python train.py --model="CTC audio transcriber" --arch="transformer" --subsampling=2 --positions="learned" --optimizer="nadamw"
Rows from block 9 of a small CTC audio transcriber, named by matrix and row number. Rows with one number belong to one neuron. Each number is 128 + 32 x the weight over its row's rms, rounded and kept within 0 to 255. All counts start at 0. Numbers have three digits each. After the name is the row's rms in percent of the matrix's.
After each neuron's rows are labels from the 100 clips, of 14976, where the neuron reaches its largest size: "strongest on" is what is common among them. Only what is clearly more common there than usual is listed. The data: read English sentences (LibriTTS-R). In brackets: how many of the 100.
# gate: MLP gate (model.blocks.9.mlp.gate.weight, 768x192), inputs 39-77
# fc1: MLP up (model.blocks.9.mlp.fc1.weight, 768x192), inputs 39-77
# fc2: MLP down (model.blocks.9.mlp.fc2.weight, 192x768, transposed), outputs 39-77

gate.630 104:127128072133138131127170129127122128094131168128128128121118193162133164127128112127135129098093129128130171128127132
fc1.630 094:128080144128128132122147128126116156129128130128128128134162134128137154129129148130099153124128077127129255004134124
fc2.630 098:126073151125188127132215129130135122129129130178128134128129126128161128213057094129128196124129127157141166127126121
strongest on: the word "said" (29)

gate.586 089:131125125136123132107131143127120104126125126155128127057188128122141130000142123115127105103051135129041129126199129
fc1.586 092:125127255155144130128230010122129128161244129087127133132165144128119164127129128120156117066124127075125117125108166
fc2.586 098:058061160102120127129121120125119160138128127128149134166255119123129128130133128133129091118118128124000083210255128
strongest on: the word "i" (44)

gate.359 075:124128125155151132166126131128134129102128148130096153122126036128255147104128168109139125130131127130129127129110127
fc1.359 103:126066118130130128043132121128000128136128132136136129161128127127139127128134070138127128136122125122129139129134130
fc2.359 103:141130125207111128203127126128041085156126126127255121128131128154112127129141130137118139141090135129126128128240137
strongest on: the word "is" (73); the word "it" (35)

gate.293 101:130128054127125130125187141097110000125153143087119128175198128133126163127112098128120126130120128135126128129128129
fc1.293 097:129119146130130132128118118127090127128137000101129127132103152132105128135096128152128130144128128111122126132126130
fc2.293 089:124129103128125134105128128128120106129128126112116131255136165130132130128128148128129170128130132105129119062130128
strongest on: the word "the" (95)

gate.764 103:187085119128123126234101147134135161127128143130133122110127119146127129128182128129134133134133143129128032108109104
fc1.764 096:127112123155033129130128128168213124189129123157128128101136124124135122129126129129124128125128128143059128132127152
fc2.764 098:110174129094129128128129128096104127124186100173128115176128090134107155255128128140123131132129124126110082063118143
strongest on: the word "he" (48); the word "is" (36)

gate.392 116:105000127129153129245128128000130128125131124130148126160129161127131124123194131130098115125132128052135132128092130
fc1.392 110:127128137127168129128246128169124128129132196131128128128131128179120123128117127202128126111131118099128000140131107
fc2.392 109:099136142106126129127194100128129123116062128110128127144130128132128123119126177214112121126210124128086038175128128
strongest on: the word "with" (94)

gate.5 113:138129127142135129128128128129129129128109115213121129000125124128169151124157127152198100129126152128125128127160090
fc1.5 094:128127128128125118154133112126116125091095163199093055129126121158020140107115141138141129126130128126128255129090137
fc2.5 095:119161214064095128136129059128054100098127130129126153127124142190131129128127213128124127110127128137106126131134142
strongest on: the word "night" (32)

gate.377 102:065167157073068124123128127128124134129130133125067120105188128120128128135000159127140133126128128130131129135231000
fc1.377 097:121151136134084130115128128082128111134131127098123128128255044050133124148127102128128116126123128128235111125086128
fc2.377 097:126187130076128126127129149128118128137176127113122107123168082135128125125106095128128233168054128122160123127131128
strongest on: the word "the" (81); text has "whole" (44)

gate.479 096:042067121128139126132127112101123127126118128126127094128129126133112152128074190134131126196128078125139128144049128
fc1.479 109:129128174153125130092060128193210142130162121127102124109152127131128119128180046124127133128128135129127109039126031
fc2.479 091:113128130129128128137132129131127119032129129128243127085128128255162128128134145127149149128099128119129130124129078
strongest on: the word "her" (27)

gate.264 109:123111091086130128132141128125117098117129128128175126127150124128128167128124120127129180106115129134158133151124128
fc1.264 100:125131127134167131127128129128136127119127128139108131128129126130128123124184128134136128129000129120114081120129127
fc2.264 111:129120127129138124140129133126255129031125127129128177127128124136155131120128126137184133128128126140123102126124126
strongest on: the word "every" (25)

gate.366 106:129128237096122129127178140112126147138132131108026211127123069128128123128127130129132137127147128174172146128129098
fc1.366 094:066138129131130143143126161129134095128130189198127125131217128123131133094126104125133128138128137133120134145086128
fc2.366 089:152108115126123127146135151160199132103135170128136128132126115147125120131123128128130129115123122127227124125128122
strongest on: the word "with" (42); the word "without" (28)

gate.215 112:114127086124128128134126038020139124126128128157126129099128128191060141133126126130208128144127132132143127150152027
fc1.215 104:128127119116140134130158128081128235127128128125130174068123127132127102135126125129130132123130127125129126128108127
fc2.215 102:129128128124113121120171182154128127166131128031137125081060128136109127142128085129129128118135126125131127072125122
strongest on: the word "away" (35); the word "way" (29)

gate.456 081:127128146137129127049109127128131130134124123129128069096133127128100128131161128122123128131098127129088202118133129
fc1.456 103:128127137131132132126002126126107217131136101128128132112126128128128123135130133121095118109128103126128147127108117
fc2.456 087:129130121128109131122188120130142124134129243128129101135088113096204127128149124124127128167128142128126058124161095
strongest on: the word "about" (33); the word "out" (26)

gate.261 116:128150126129128128065214079128128069128127170127118127116098132141133119125100038182129131126110128107132128128128129
fc1.261 109:127036129128127129128128139127128126128129127129128096134128128128110127129104128129128127128226147129122175128031127
fc2.261 103:072128139128128127128131130105120128109133129142128114101109156128169105137104114133127125123104128123194160178131128
strongest on: the word "said" (57); the word "she" (34)

gate.735 106:111101110108127131152127170128128131129128127127128197133141129136241120126000130139122128165127222118130094231090136
fc1.735 107:128000060117133143167124127117124186127126128128127133128083146129127053128128129224128128128127128120128115128147135
fc2.735 133:128124071128192125219125131141224130129127119150152135128128135125129121128042113159137125124129166058131128130128207
strongest on: the word "him" (88); the word "his" (27)

gate.185 081:134096128128127120088127150071130130128000130135107126130143048134128007119127128132118128128147127124127128174127169
fc1.185 112:125127139122179120128129000135117129124135201128217128141129123104124128128133128126113128124133189142134135139143132
fc2.185 110:128103156152247129130128038127126128120125126127128126152197125127125142126104134193128117169130129231129126128128213
strongest on: the word "said" (95)

gate.109 083:129126129128207152129125138127154130127173127085128128127126128139146128110131128128149127128147125127127129057108105
fc1.109 103:127133117137128144192117171134141128130118181129255071117078118132126133126127119146128117125128129212147134152127255
fc2.109 104:128204110127126130126129144132083132081127127132128133132127178064158092129092130117128128125127134127128134128128150
strongest on: the word "but" (26)

gate.438 102:129128130127122125131130130104119101122146119127128171128031126140129126128138128137184123127128155128124117126128129
fc1.438 105:129090109128128127125125151137030129122126123112186108127131133058126141128111083129038130146128126091121127230121150
fc2.438 106:222140113126151128132095132124000108128130116119129121131109141129125167129146128120128133190127131124126048128124130
strongest on: the word "but" (63)

gate.591 105:124126189154186127084123127032130130128127128176126119126128128216150138124128127127081126128126129127128128146148129
fc1.591 123:113022128123134128117162153114059127125128130135131129090127125128149128127128000128119146134128140057128167170135128
fc2.591 100:128125190129132128127161127055148126132126128186128130140128132138136125135129134124085129126134114108042132145124131
strongest on: the word "not" (51); the word "no" (29)

gate.668 128:138128128000131128143130127066055128142125098126118245128128130168130140121210101129128150109129127118128146128127118
fc1.668 098:129133128176127129091128127129127189128125149174128127118128128128000128128101130135132136171132127129026128129135128
fc2.668 112:132130127133128128133116127140128136129123128127132130127128128123132132127122150030129117124132123125127128140249156
strongest on: the word "looked" (45); the word "at" (30)

gate.513 102:128173128127126129129122124128158128129120124109146095154102128130119162210128128253115127127129142128148124098134128
fc1.513 093:127134130146124127127128143132134221127130090104127218129178128129130117132120136128132127137124113127156127130124170
fc2.513 096:126086129129116127135071133128125086139154060127148128187112127124183116178144126133133155125126129129145092128126019
strongest on: the word "been" (33); the word "have" (25)

gate.599 107:105097086045120126128128173128161216111128128190128122127114126041128128144127120200117132128129180128139128128127080
fc1.599 089:103130099127125129124096128153001129122130149126150130129134134128119128129216129096128128146138124127107126128128134
fc2.599 102:073128130128128129116119164123164166130139131211128132181076152134100127128128123255120112128124132134209127101113108
strongest on: the word "he" (94); the word "had" (26); the word "his" (25)

gate.243 113:127178130129122131128123130132128125129142069119147176087216118130178147131130125126118115125130131069128125159238112
fc1.243 108:124121126137080141138131165128127128114166128255117128131128130129128132128099155127148204128130105125092063127129057
fc2.243 096:077128132158127128247130114043128098078076049134130128053102127128171126128129130127128176128123127128126080130131126
strongest on: the word "not" (43); the word "after" (33)

gate.256 102:119132102000166127135129156123176128128128170218129130128120072021126117128128127126122127040106127121211128122126128
fc1.256 106:121127129091130129131128128128128128129125118126129130126103131088134126101140034128127092043121128130255127127130128
fc2.256 096:130130125187081131128131121131084115131128120151121128127132195255124127127128138126132136196127125126017063126136172
strongest on: the word "i" (52)

gate.531 137:127136153127123128098186134110070126128091068106065126048104021125128178124143151142139146104126129176128133130133129
fc1.531 108:194129122130127128128130086128128118127123081129127156126126124143128123128128147127128129091129128128127120125128139
fc2.531 135:128128128125128128128116129126132142128112046127114134111127128128188130136128147128128123129132128086131093128128118
strongest on: the word "but" (100)

gate.352 090:128125129127127127131128142126143113079128122128128137128110129128128128128133142129128134126076128127130123123118125
fc1.352 098:102129128084123127128123156123125127100117150124121146127162128056162137143128129128156210132117131132240101133128125
fc2.352 098:105135145132077115118127136131130128092185092126148127128081133128138129145128122126133130126131128060120104126132137
strongest on: the word "he" (54); the word "was" (36); the word "she" (26)

gate.327 093:151104120127129129090128131132126118129193223126129120255126133130100128111127128126127123056121129109123128133133137
fc1.327 094:130128148166128128127128127112047128131129131122132122128128147128125128135125127126126134063126128128129128205236129
fc2.327 092:104107122126122128114105143132155143155179128128109121255131170128091096130112188172132126000128171121124127128125128
strongest on: the word "the" (100)

gate.136 108:127159143117114132112158130128129128093126129187128129128125132127159129092126109130242125140126139039128234165123127
fc1.136 100:131127126109129129123144121118064161128103125128127127128207111073174128131129051128128128128140128172127135124124128
fc2.136 110:128131221122133137118132129120128128137100129181127127140143129088126150111093120129131136142129081126128248129126126
strongest on: the word "away" (31)

gate.544 102:128128129128117128143177130000000129127128087126089255011128104077159130127159098138129134128129127129128128128156123
fc1.544 105:124129130134127120113128137129127127128130128120127126127073000092163120113222106128132136124130127127167035025116124
fc2.544 109:125102128128126128089127182127134140114128126091128139134033129136129125057186050122129107125135128137230017130105110
strongest on: the word "make" (51)

gate.727 083:115097126127068128128071128126128128124165124175129129132146130101128143137125126041127118150127138127131173128128088
fc1.727 098:124128141128128138123130129127128115255128141128128048132120129176127128104136127130085130128129000117131128111125128
fc2.727 100:129123201104125131109159129091145071137130141126128123127135123044126102128126128115124135136108103115104243127129128
strongest on: the word "her" (40)

gate.225 098:093113133106126128128127184178152130128114130137129131131167138143128124144128144121124127122096126056151101135074150
fc1.225 103:132159076143124125092121128164143081113127123129134124137124069130149127087172124128227096136125143133127126129226132
fc2.225 111:120049043138128128185129128122115129129177122143180120127128124122129146128130128029120125128129128127054091128139126
strongest on: the word "him" (60); the word "his" (39)

gate.759 104:195130141128125128127128047075000126132118128124149128113119121128129126167155129128094125129199122151046092129127097
fc1.759 111:132184145127127128128128130127100126147066098111128128127128128130129153146171097127128087140042129053126203127129128
fc2.759 101:060130128032109128137176125128122130113127198121133129128153156133118130129108123126128128183124128129255125098084155
strongest on: the word "any" (37)

gate.565 097:132126135117123120115127160128005135129129213125104127128100126130125127126067105128127128151106128132142140125143127
fc1.565 095:134024073128127123125115129128128116127158128128128127128075199127116127128121129134126119131114133128128127128113129
fc2.565 100:129148113123141124141125082128151120127125128131130171117201107127137126200173128128129145116137127105126128128134125
strongest on: the word "not" (26)

gate.574 091:145127138133127133130064110130126066128133129129134128194130049038146145137127152197127194132129130129117126128122075
fc1.574 107:126125127246115128125127136134129131132128121133128047127125128127116129126131160130128127128134133124147121131133129
fc2.574 102:156122085128131128129141129126131125119191090141118128105129132129118126099127129129131128119129129127171127127133125
strongest on: the word "with" (62)

gate.757 111:114144128128128123130205123134128130124128129112141128125128112122160129089122128129128127128156190130171133160128132
fc1.757 098:127143000126130128168107128189189125122129159127179129142064121124121103115127122188130127226121119128128053131128100
fc2.757 102:155115148129124125123108129129230131127131150128127114128128129134128149130127192128140131140126129128081129128130117
strongest on: the word "must" (47)

gate.682 113:128134187116125128122128127128127137129138247142001150177127124129129144128125130124208110091117128157127083127115066
fc1.682 092:126135162126149128119096078128120129134128147114123126033128128125129103127250125127104128124128122129130128132170127
fc2.682 101:128127114099128126129000148128126191091153131128108126129128162132132123109165136129130128128127142126030049129045079
strongest on: the word "but" (49); the word "i" (47)

gate.206 135:036128156120108120128128129121127128133113024065131140128130207188126197156205127126128174124127128132128143173122128
fc1.206 107:149129207012128128130203127000064084127127129127072126135129128129124151090121136128127128124126128164128128128132129
fc2.206 099:138127136118138128129128186127126119163129063116141127081146128127077131128130128128127128087131140124107150071129129
strongest on: the word "looked" (38); the word "at" (34); the word "look" (28)

gate.571 095:131017131128128128128073127123247143118130126086129255128138151128133128129120121136128130123128127129128084117110127
fc1.571 090:137130124129077125128119137171130125128140128210129128131128079121064136132128104125124025128132123167131149124177085
fc2.571 106:127131127149129126144131126156094122127103128127143124126129128101133116177128110128138096128157130128130151136255121
strongest on: the word "was" (95); the word "it" (41)

gate.237 095:127123134128139130125181144125123125128122113132126130157127133125145130137128129128127140126126172127128135129127205
fc1.237 103:132127095136127113127108129144180120120130132117134125129114128134096156134116100132129127143216121129178139056126128
fc2.237 113:129128098110130132128128125112124131129124130128127127128128128125113125127125131126128120127142118121140120128076128
strongest on: the word "not" (68)

gate.465 130:150104125125127141192218128128000028127138116127129128132213162128125122127130102198113134127128136127137128158172128
fc1.465 105:090170171128134128064128130106144128116121169142072128040128114073131143125128128128129125126128113128129131128127128
fc2.465 101:122131151131130137124130120124014079130102129164128119126133122132071128129123134070124123128128128150128127135127132
strongest on: the word "the" (99)

gate.273 128:150130128129107127146255155128048117130204134126130155237151128135132128109137091127128124128127142128129127126161129
fc1.273 086:129128131120127131129126128127126126118128128128127154128128086128172134125135130113127121115127128129042129127150124
fc2.273 111:124125177134139130127127123125128130129052130128120126030130126124127150244127146054121107169111120128129122121128129
strongest on: the word "the" (94)

gate.34 097:118000127109086129161134169128156128128130134141127192128127126130123118047119117100117126130125130168117131130128128
fc1.34 104:124121126127128128132120126128131131164139130186051124128132065219127128127124128128129129145128128128124126127139126
fc2.34 121:128000131120126117141131237130247130095137225133107131129131116128095128055111129126128155125129128127124125126128089
strongest on: the word "with" (70)

gate.549 085:142127090079128094172183160129088103134139178131117166140126165128134127127127045206108129130141130128195142127115128
fc1.549 106:132128121122120126102129139129128128128022127171130128131101127127255123165129129128120134128130185154129129129131128
fc2.549 090:174126123128124124165140143103031128123212128133134110153126128134099130089223135128090102111127134149130128128136108
strongest on: the word "think" (25)

gate.615 111:115058127082146129128190123127126116129128127255121130126128130128127143129128127129154118000091130129099128128135099
fc1.615 092:126130142139129144026130121112129115128127143128178019128132131150103153155128129092134123137100090128128120129141140
fc2.615 113:126128123135129123132129141128128129128128114128117128184129102111160141142128127129123132151129138127135131120127128
strongest on: the word "said" (29)

gate.576 085:130128124073126132094128128115134112128104128138128128128130129112128144129128127055255127116122093131126133130140128
fc1.576 118:128110173126128128112128129129126123136128130126131130085226124125142127099131126128123128126128127130123096123127119
fc2.576 121:141136128085129125091130135116134126125124129143130130060136115128094197128126096071128128182127122127058150129126127
strongest on: the word "i" (57); the word "have" (26)

gate.353 089:127127139129128129112128164128124134128092144109128078128128078124190128119136123192126116104103130094137137128132155
fc1.353 105:013129128119120137018130151128132128126137128100138132129132128120127101129136066130127072129138127000134128146126130
fc2.353 109:121128128055129128121170132130130123122139129000134129111128110124128128011226124128130119129128132139126127127128131
strongest on: the word "about" (52)

gate.593 094:013170135124103128121126069129118155127128126127150130098129129128127169153127069128129128081129127126125159132150163
fc1.593 099:255089121125127128129134127128134067130156129122128124126117113136128127130128130111122123123129128157132097128140137
fc2.593 092:169000128135105129128121110129128103130129128107129130148128129128129128126128126036138128224074147131117126128255100
strongest on: the word "should" (50); the word "be" (27); the word "have" (25)

gate.49 105:139128134119118126130127142128142148126131135123094131135105125126129137127128128124142127130125128141129169119116089
fc1.49 091:129112111101134126127131123129150135105130119139127121127128128012111138168122198125129065129118129153120094128255127
fc2.49 090:128118015123100160127159128123119128179128103130126128141102102137183156123128128127130133065130136109132130128209124
strongest on: the word "him" (26); the word "her" (25)

gate.743 100:105128126131128145127120130149137089066190095129128128202234128040183222127128127102131126123132140136141195129128139
fc1.743 108:128182124128131129064127122127173126135142098130133106129255127077128128188128127017133055125128128128129129255127124
fc2.743 101:127124127121126127091128128054128130127130124111129128128253128123128126119140116128132045129128128072140131156125134
strongest on: the word "not" (86)

gate.32 105:128124129127129130192125174128128131127003125128055122085127126113128133118139128142135131117132128124046141128125049
fc1.32 100:137125121125129136110128127172132255128126135141128132138088044123094104129127129126125125128126132135129178106127126
fc2.32 101:128130015131102128079128128133113128126124139098187116128125127128128130126059131121074125129035138139145232126128127
strongest on: the word "think" (73); the word "i" (59); the word "you" (45)

gate.255 091:128076133128143132124113118134128194126126144129138118128123126130160125135127131112093086136126134129110127179127127
fc1.255 102:000120074129128207153127128127097156097206127127130184177127128123127147128151090103110129119131151128131129122129126
fc2.255 100:193139144097140138130134129128128062130093128126128129139128120152174071131079128119112129129095128149127111137135130
strongest on: the word "not" (36)

gate.481 114:121137130131138130116128102115125173134128098127117237128128125128132130129128107128126128122069128128128168130129130
fc1.481 117:120120136123129128126148129169128127129112128143130125128231005131136128132114129128126121131129156128128128119138128
fc2.481 092:124195121190164128109128073111121141128115110133108203131134126123121129127115128081124126129133127128127235129141131
strongest on: the word "still" (75)

gate.691 072:181129111128208128153123128128139141130109125128128134151138162128178144126128130128130057181135126139131134125130083
fc1.691 098:128134122126125142129132127136147128109121132146127129129133128140126128127127120111127106128149126128113124180101127
fc2.691 094:125108155125135125165031131116091148075096155064129172128145127132124131121114119129105117091126131152125141078143124
strongest on: the word "take" (27)

gate.141 092:109056122134161128072109127127127134115135129138128144016101128152128127178128070070124126128122128129123128144184109
fc1.141 091:127128125128126128126128144093121125135126143133086074128130128156189129135179136128130128136148127124121127128139128
fc2.141 098:128128128126132127121128129107135132127131127131132128000128129126146126117129062118151130128128126124138126131127124
strongest on: the word "about" (33)

gate.174 096:130124104167057129133125145130010128141221096124132128000129128157128129128128128128131128171118168133125092129164113
fc1.174 099:141121219128129139086128128128168131136149175129128119128128128128128097131125082128120195128128129128127132122127127
fc2.174 094:126129128027129124128098114090129055133128123128127126230124114124121134168016117128128129128129126127139128127026128
strongest on: the word "away" (33)

gate.56 101:170125128118129129128128132039127127108119145097128128126151176129181147124137203128162196090165128133154126117117128
fc1.56 113:129122125119130123128122129127133130118127124128129128128126142128170175128128198133076131128132121027129090172129136
fc2.56 094:134127198124127126097126129128127197127129143147129129129132122125156105125149132132114137127114110128150098126121128
strongest on: the word "was" (100); the word "it" (51); the word "that" (37)

gate.542 098:047129139136103128131194201016129125127140128128152212131122124168077159130126061127143121039128130128169128130118132
fc1.542 110:134128122135130128130129126237132090134128128120127127123121128134128127132127136129127139134127132125097122130128145
fc2.542 107:127128122105128126128108127164129066159131126085127094128126100127163106238128109124100128126083128134125128127121127
strongest on: the word "the" (80); the word "for" (48)

gate.477 108:097128128124106128142125186128127138127123131126129128212076112120127129176128127150134128031146129106135128255111117
fc1.477 094:128128125129131129126129127128127126225115112141125133128127130129121125173129155127129129121140128130127137099127129
fc2.477 093:117099172127126128128171122125204127123153128140089142131128128127159129091147129116105129127128126151130140057162126
strongest on: the word "her" (84); the word "she" (34)

gate.458 101:128126101126130129128144128087163129127127158133127052110225047151255153128128127128142021126128078128128075131126122
fc1.458 107:129128129175128128129123049132128139128108123132222133128115128207128125124128133150125151255128176149118158133197128
fc2.458 103:130130129128121133127123127127121128123129128135129129098130129098128130126131149131131175128128128185025128123230104
strongest on: the word "all" (83)

gate.444 081:127146130126129125134154079147101096150111148152000126121217143158126139129128095129140132132128118128125127132129104
fc1.444 094:129128079220130056138130124115127127128138138129129154125183131127148128143126148132126124158171107095129112147090130
fc2.444 112:128127087130127129135118128127127226160128132152162118127128128138068131126123127120121126132122121091131128127127155
strongest on: the word "was" (37)

gate.722 074:165141127130128159132130125126000199098121178129128128128128132130130177127146114134127120124194152125034127128129129
fc1.722 102:128128068127126110131134209128128128152113148129123145124133121248134125125128167117137120128127129093037130126129127
fc2.722 104:122128130131127127043076134108119138123112121122136129122135129128096138253116145128161128124130127129104128153122128
strongest on: the word "him" (47); the word "them" (27)

gate.740 094:095130081134142129133124129133128126128134131092129128114128128128147128169127107149128130106184128182127122126225254
fc1.740 104:222127165109133124126128131128165113180135129221128129128129146151108014093123113131129125192127126128077125128129128
fc2.740 095:130144128111076128128118127128131076091123129137163129137255128127128130128121141127121103130133132127129156126117127
strongest on: the word "been" (45); the word "had" (35); the word "would" (25)

gate.482 092:133126129127131129133155127129128128127163134165128157133185132129125128117128133128121116128126127062163127164131125
fc1.482 095:065134124127127128131113126128126184117044130130135133136123136170129135071143131128128104137125120128126126080128126
fc2.482 090:118127138141132127128132123113100121103119065132124128029127127121119130126242103141070135128131128121121136113130128
strongest on: the word "the" (100)

gate.179 081:127129154127127128053128157120127124133255132128083127131143143119128124103110255120123094120139128143128062027125000
fc1.179 088:119121020131133125127128125000126125136128128131183128101129125130128130109131128127130116095110101098183126153139154
fc2.179 089:129126255131130132037135114127120133119139127169139126107125131128123119136080133144123129164112128128128121122008067
strongest on: the word "all" (28)

gate.433 101:132128131133128128128128127080020000129096128124104200125129124132129128136255127101127128128156149135124128128131127
fc1.433 099:127128111167128132127159135087124118128108128028127101120128126145128135128128127125145123123128133129130179130129126
fc2.433 099:128127130128130131212122129119093105151070126129127166130189130125128136123173129125125125128128140135139211141127128
strongest on: the word "looked" (50); the word "at" (36)

gate.140 119:129070128128093128255130132073115128127127080180062134163127128188127128142139111137129128135133135081128128128128134
fc1.140 104:184194125128128127109128128128128128128137129102132126096129128128183129138126231145128176128128105123092083053134072
fc2.140 114:128129127123136126128129131128113128124077133128163128125128138143130129139126161123126144139124126122068128112217125
strongest on: the word "with" (81)

gate.29 118:129128121065128132127140128098128121106129129121129128126121079194126170127145127128129126126128131137223134111129127
fc1.29 116:128126128255112127127127140130051137128128125127126128128128133116129130096107105130127121136146129118066183153128128
fc2.29 099:128127181218128126129121118131057130210104129120128122129126146128122113155125139156065172126059132175118158128152128
strongest on: the word "i" (59); the word "my" (43); the word "but" (31); the word "by" (28)

gate.428 108:135137128100125123132127208124047033128125137132044128127123132118234170140255128130188081128129121054121037128129128
fc1.428 104:128122132126133128234129128128127132124131124249111127128128160124128128128065088129128111133130128053107128128114128
fc2.428 108:128150138128133128179126145125116058142129130127042132127132130124153130122255128121129127130132128125121000129111106
strongest on: the word "think" (58); the word "i" (50); the word "you" (37)

gate.322 104:221128128129129149145161125051129129037129122101160137128095128140255216134129069154128128128125157128129153207142105
fc1.322 105:153126131112129128137167130144129126128127133128128075133126180086125127120032060137131148129235114128127159127156137
fc2.322 104:168084070129129131117127167190176126086089128049118107178071125099127130061127131227126125126178129122156120120132083
strongest on: the word "night" (49)

gate.279 111:127127128129128128067135120095109129131129112127000128128127066129117129128127131225131163130128128139142128127128128
fc1.279 092:116043127040123113131103126127176200128129135239128127143198149129128129128000130152128124133121129129137125147118034
fc2.279 096:120131129127135127135122091127128137233129173130126153130128128142060128129055126138126113143136129247125180124129117
strongest on: the word "but" (96); voice: female (81); the word "i" (44); the word "it" (37)

gate.634 128:128201197134126120127128149107127126148129122126022215126130128153128153129169127128139127110128128072128135158126072
fc1.634 088:127128128084123128128127114072039081131115127072122128131148131130126156128128128125129137129127126132005142120129090
fc2.634 114:126126239128127128123132124130176128128053128127127145128171105119084135129128125128122129122130133132130131128126054
strongest on: the word "looked" (41); the word "at" (30)

gate.659 096:127127095144129136128127128086120130188070063133082191084079141129127128129132122124129125126123125127123222126128128
fc1.659 094:128132128127127131070117128129106129128255104098079127139127125124180127128232185092085154145130139128128140066128127
fc2.659 112:130102255130133128123128133128128128102127132126128000129131112129133127149155143140128127132113126127129104133148118
strongest on: the word "said" (96); the word "he" (45)

gate.203 118:129128128127081126157129128128133194129128123135119154104077100128147128130128128185127100105127130127127126129135123
fc1.203 090:129255127117159128128128127130123024128128139078128110157205143157129129125116126072147131128095108110129133128129161
fc2.203 091:125005108113132129127128128127140135114136128123109128133126128127113091125127118255126128194129139126147125131124126
strongest on: the word "with" (35)

gate.606 092:120131215132126123142120130189135136128134125150131128125143144123133130128125124160128128128126125128123119134231119
fc1.606 094:003111164128126128135127127130129130105129127126129129125127199125115139148128156132128127128134128130255128129146124
fc2.606 097:116120132128128128133145128202246131127107124131212127135128130129124146125146058144123108130126137129066128124133128
strongest on: the word "is" (31)

gate.129 101:145108123140071134143130173000127125129000118211083138118126123132112128101130120127131095129123126133128121128103120
fc1.129 112:112129124123129127128164127225107128128146130127131077136137181129126123129124132036128113127129130146113130135128118
fc2.129 119:127125144131137121127127028139126135132129128130131128133128130130129120251082213126125128128128128168131128128129138
strongest on: the word "said" (100)

gate.165 125:128116122140210125166121128127134175140129128132127255128127156128125129122130118128151117101128128062154149126054080
fc1.165 095:142128141126128143124121078125124096127130128117134129118133133070129219146127128129127128127118128130128128124128252
fc2.165 105:128143128131255124143093128134128166154128130130128213150126139125117128136129128141127128129128128083255121127037071
strongest on: the word "was" (43)

gate.387 118:067126128131130126122128128037128128131128068196130202128136126120094183128128129101131120124138179120128128127130129
fc1.387 100:127040175150120128131128133130187133128131125129150129128128149127129127121131136139144137115127130128127124123145128
fc2.387 095:134117108127123128122168126143130127128122125128122053126128127129130127128123106128115138131033128065140128132128130
strongest on: the word "was" (79); the word "with" (28)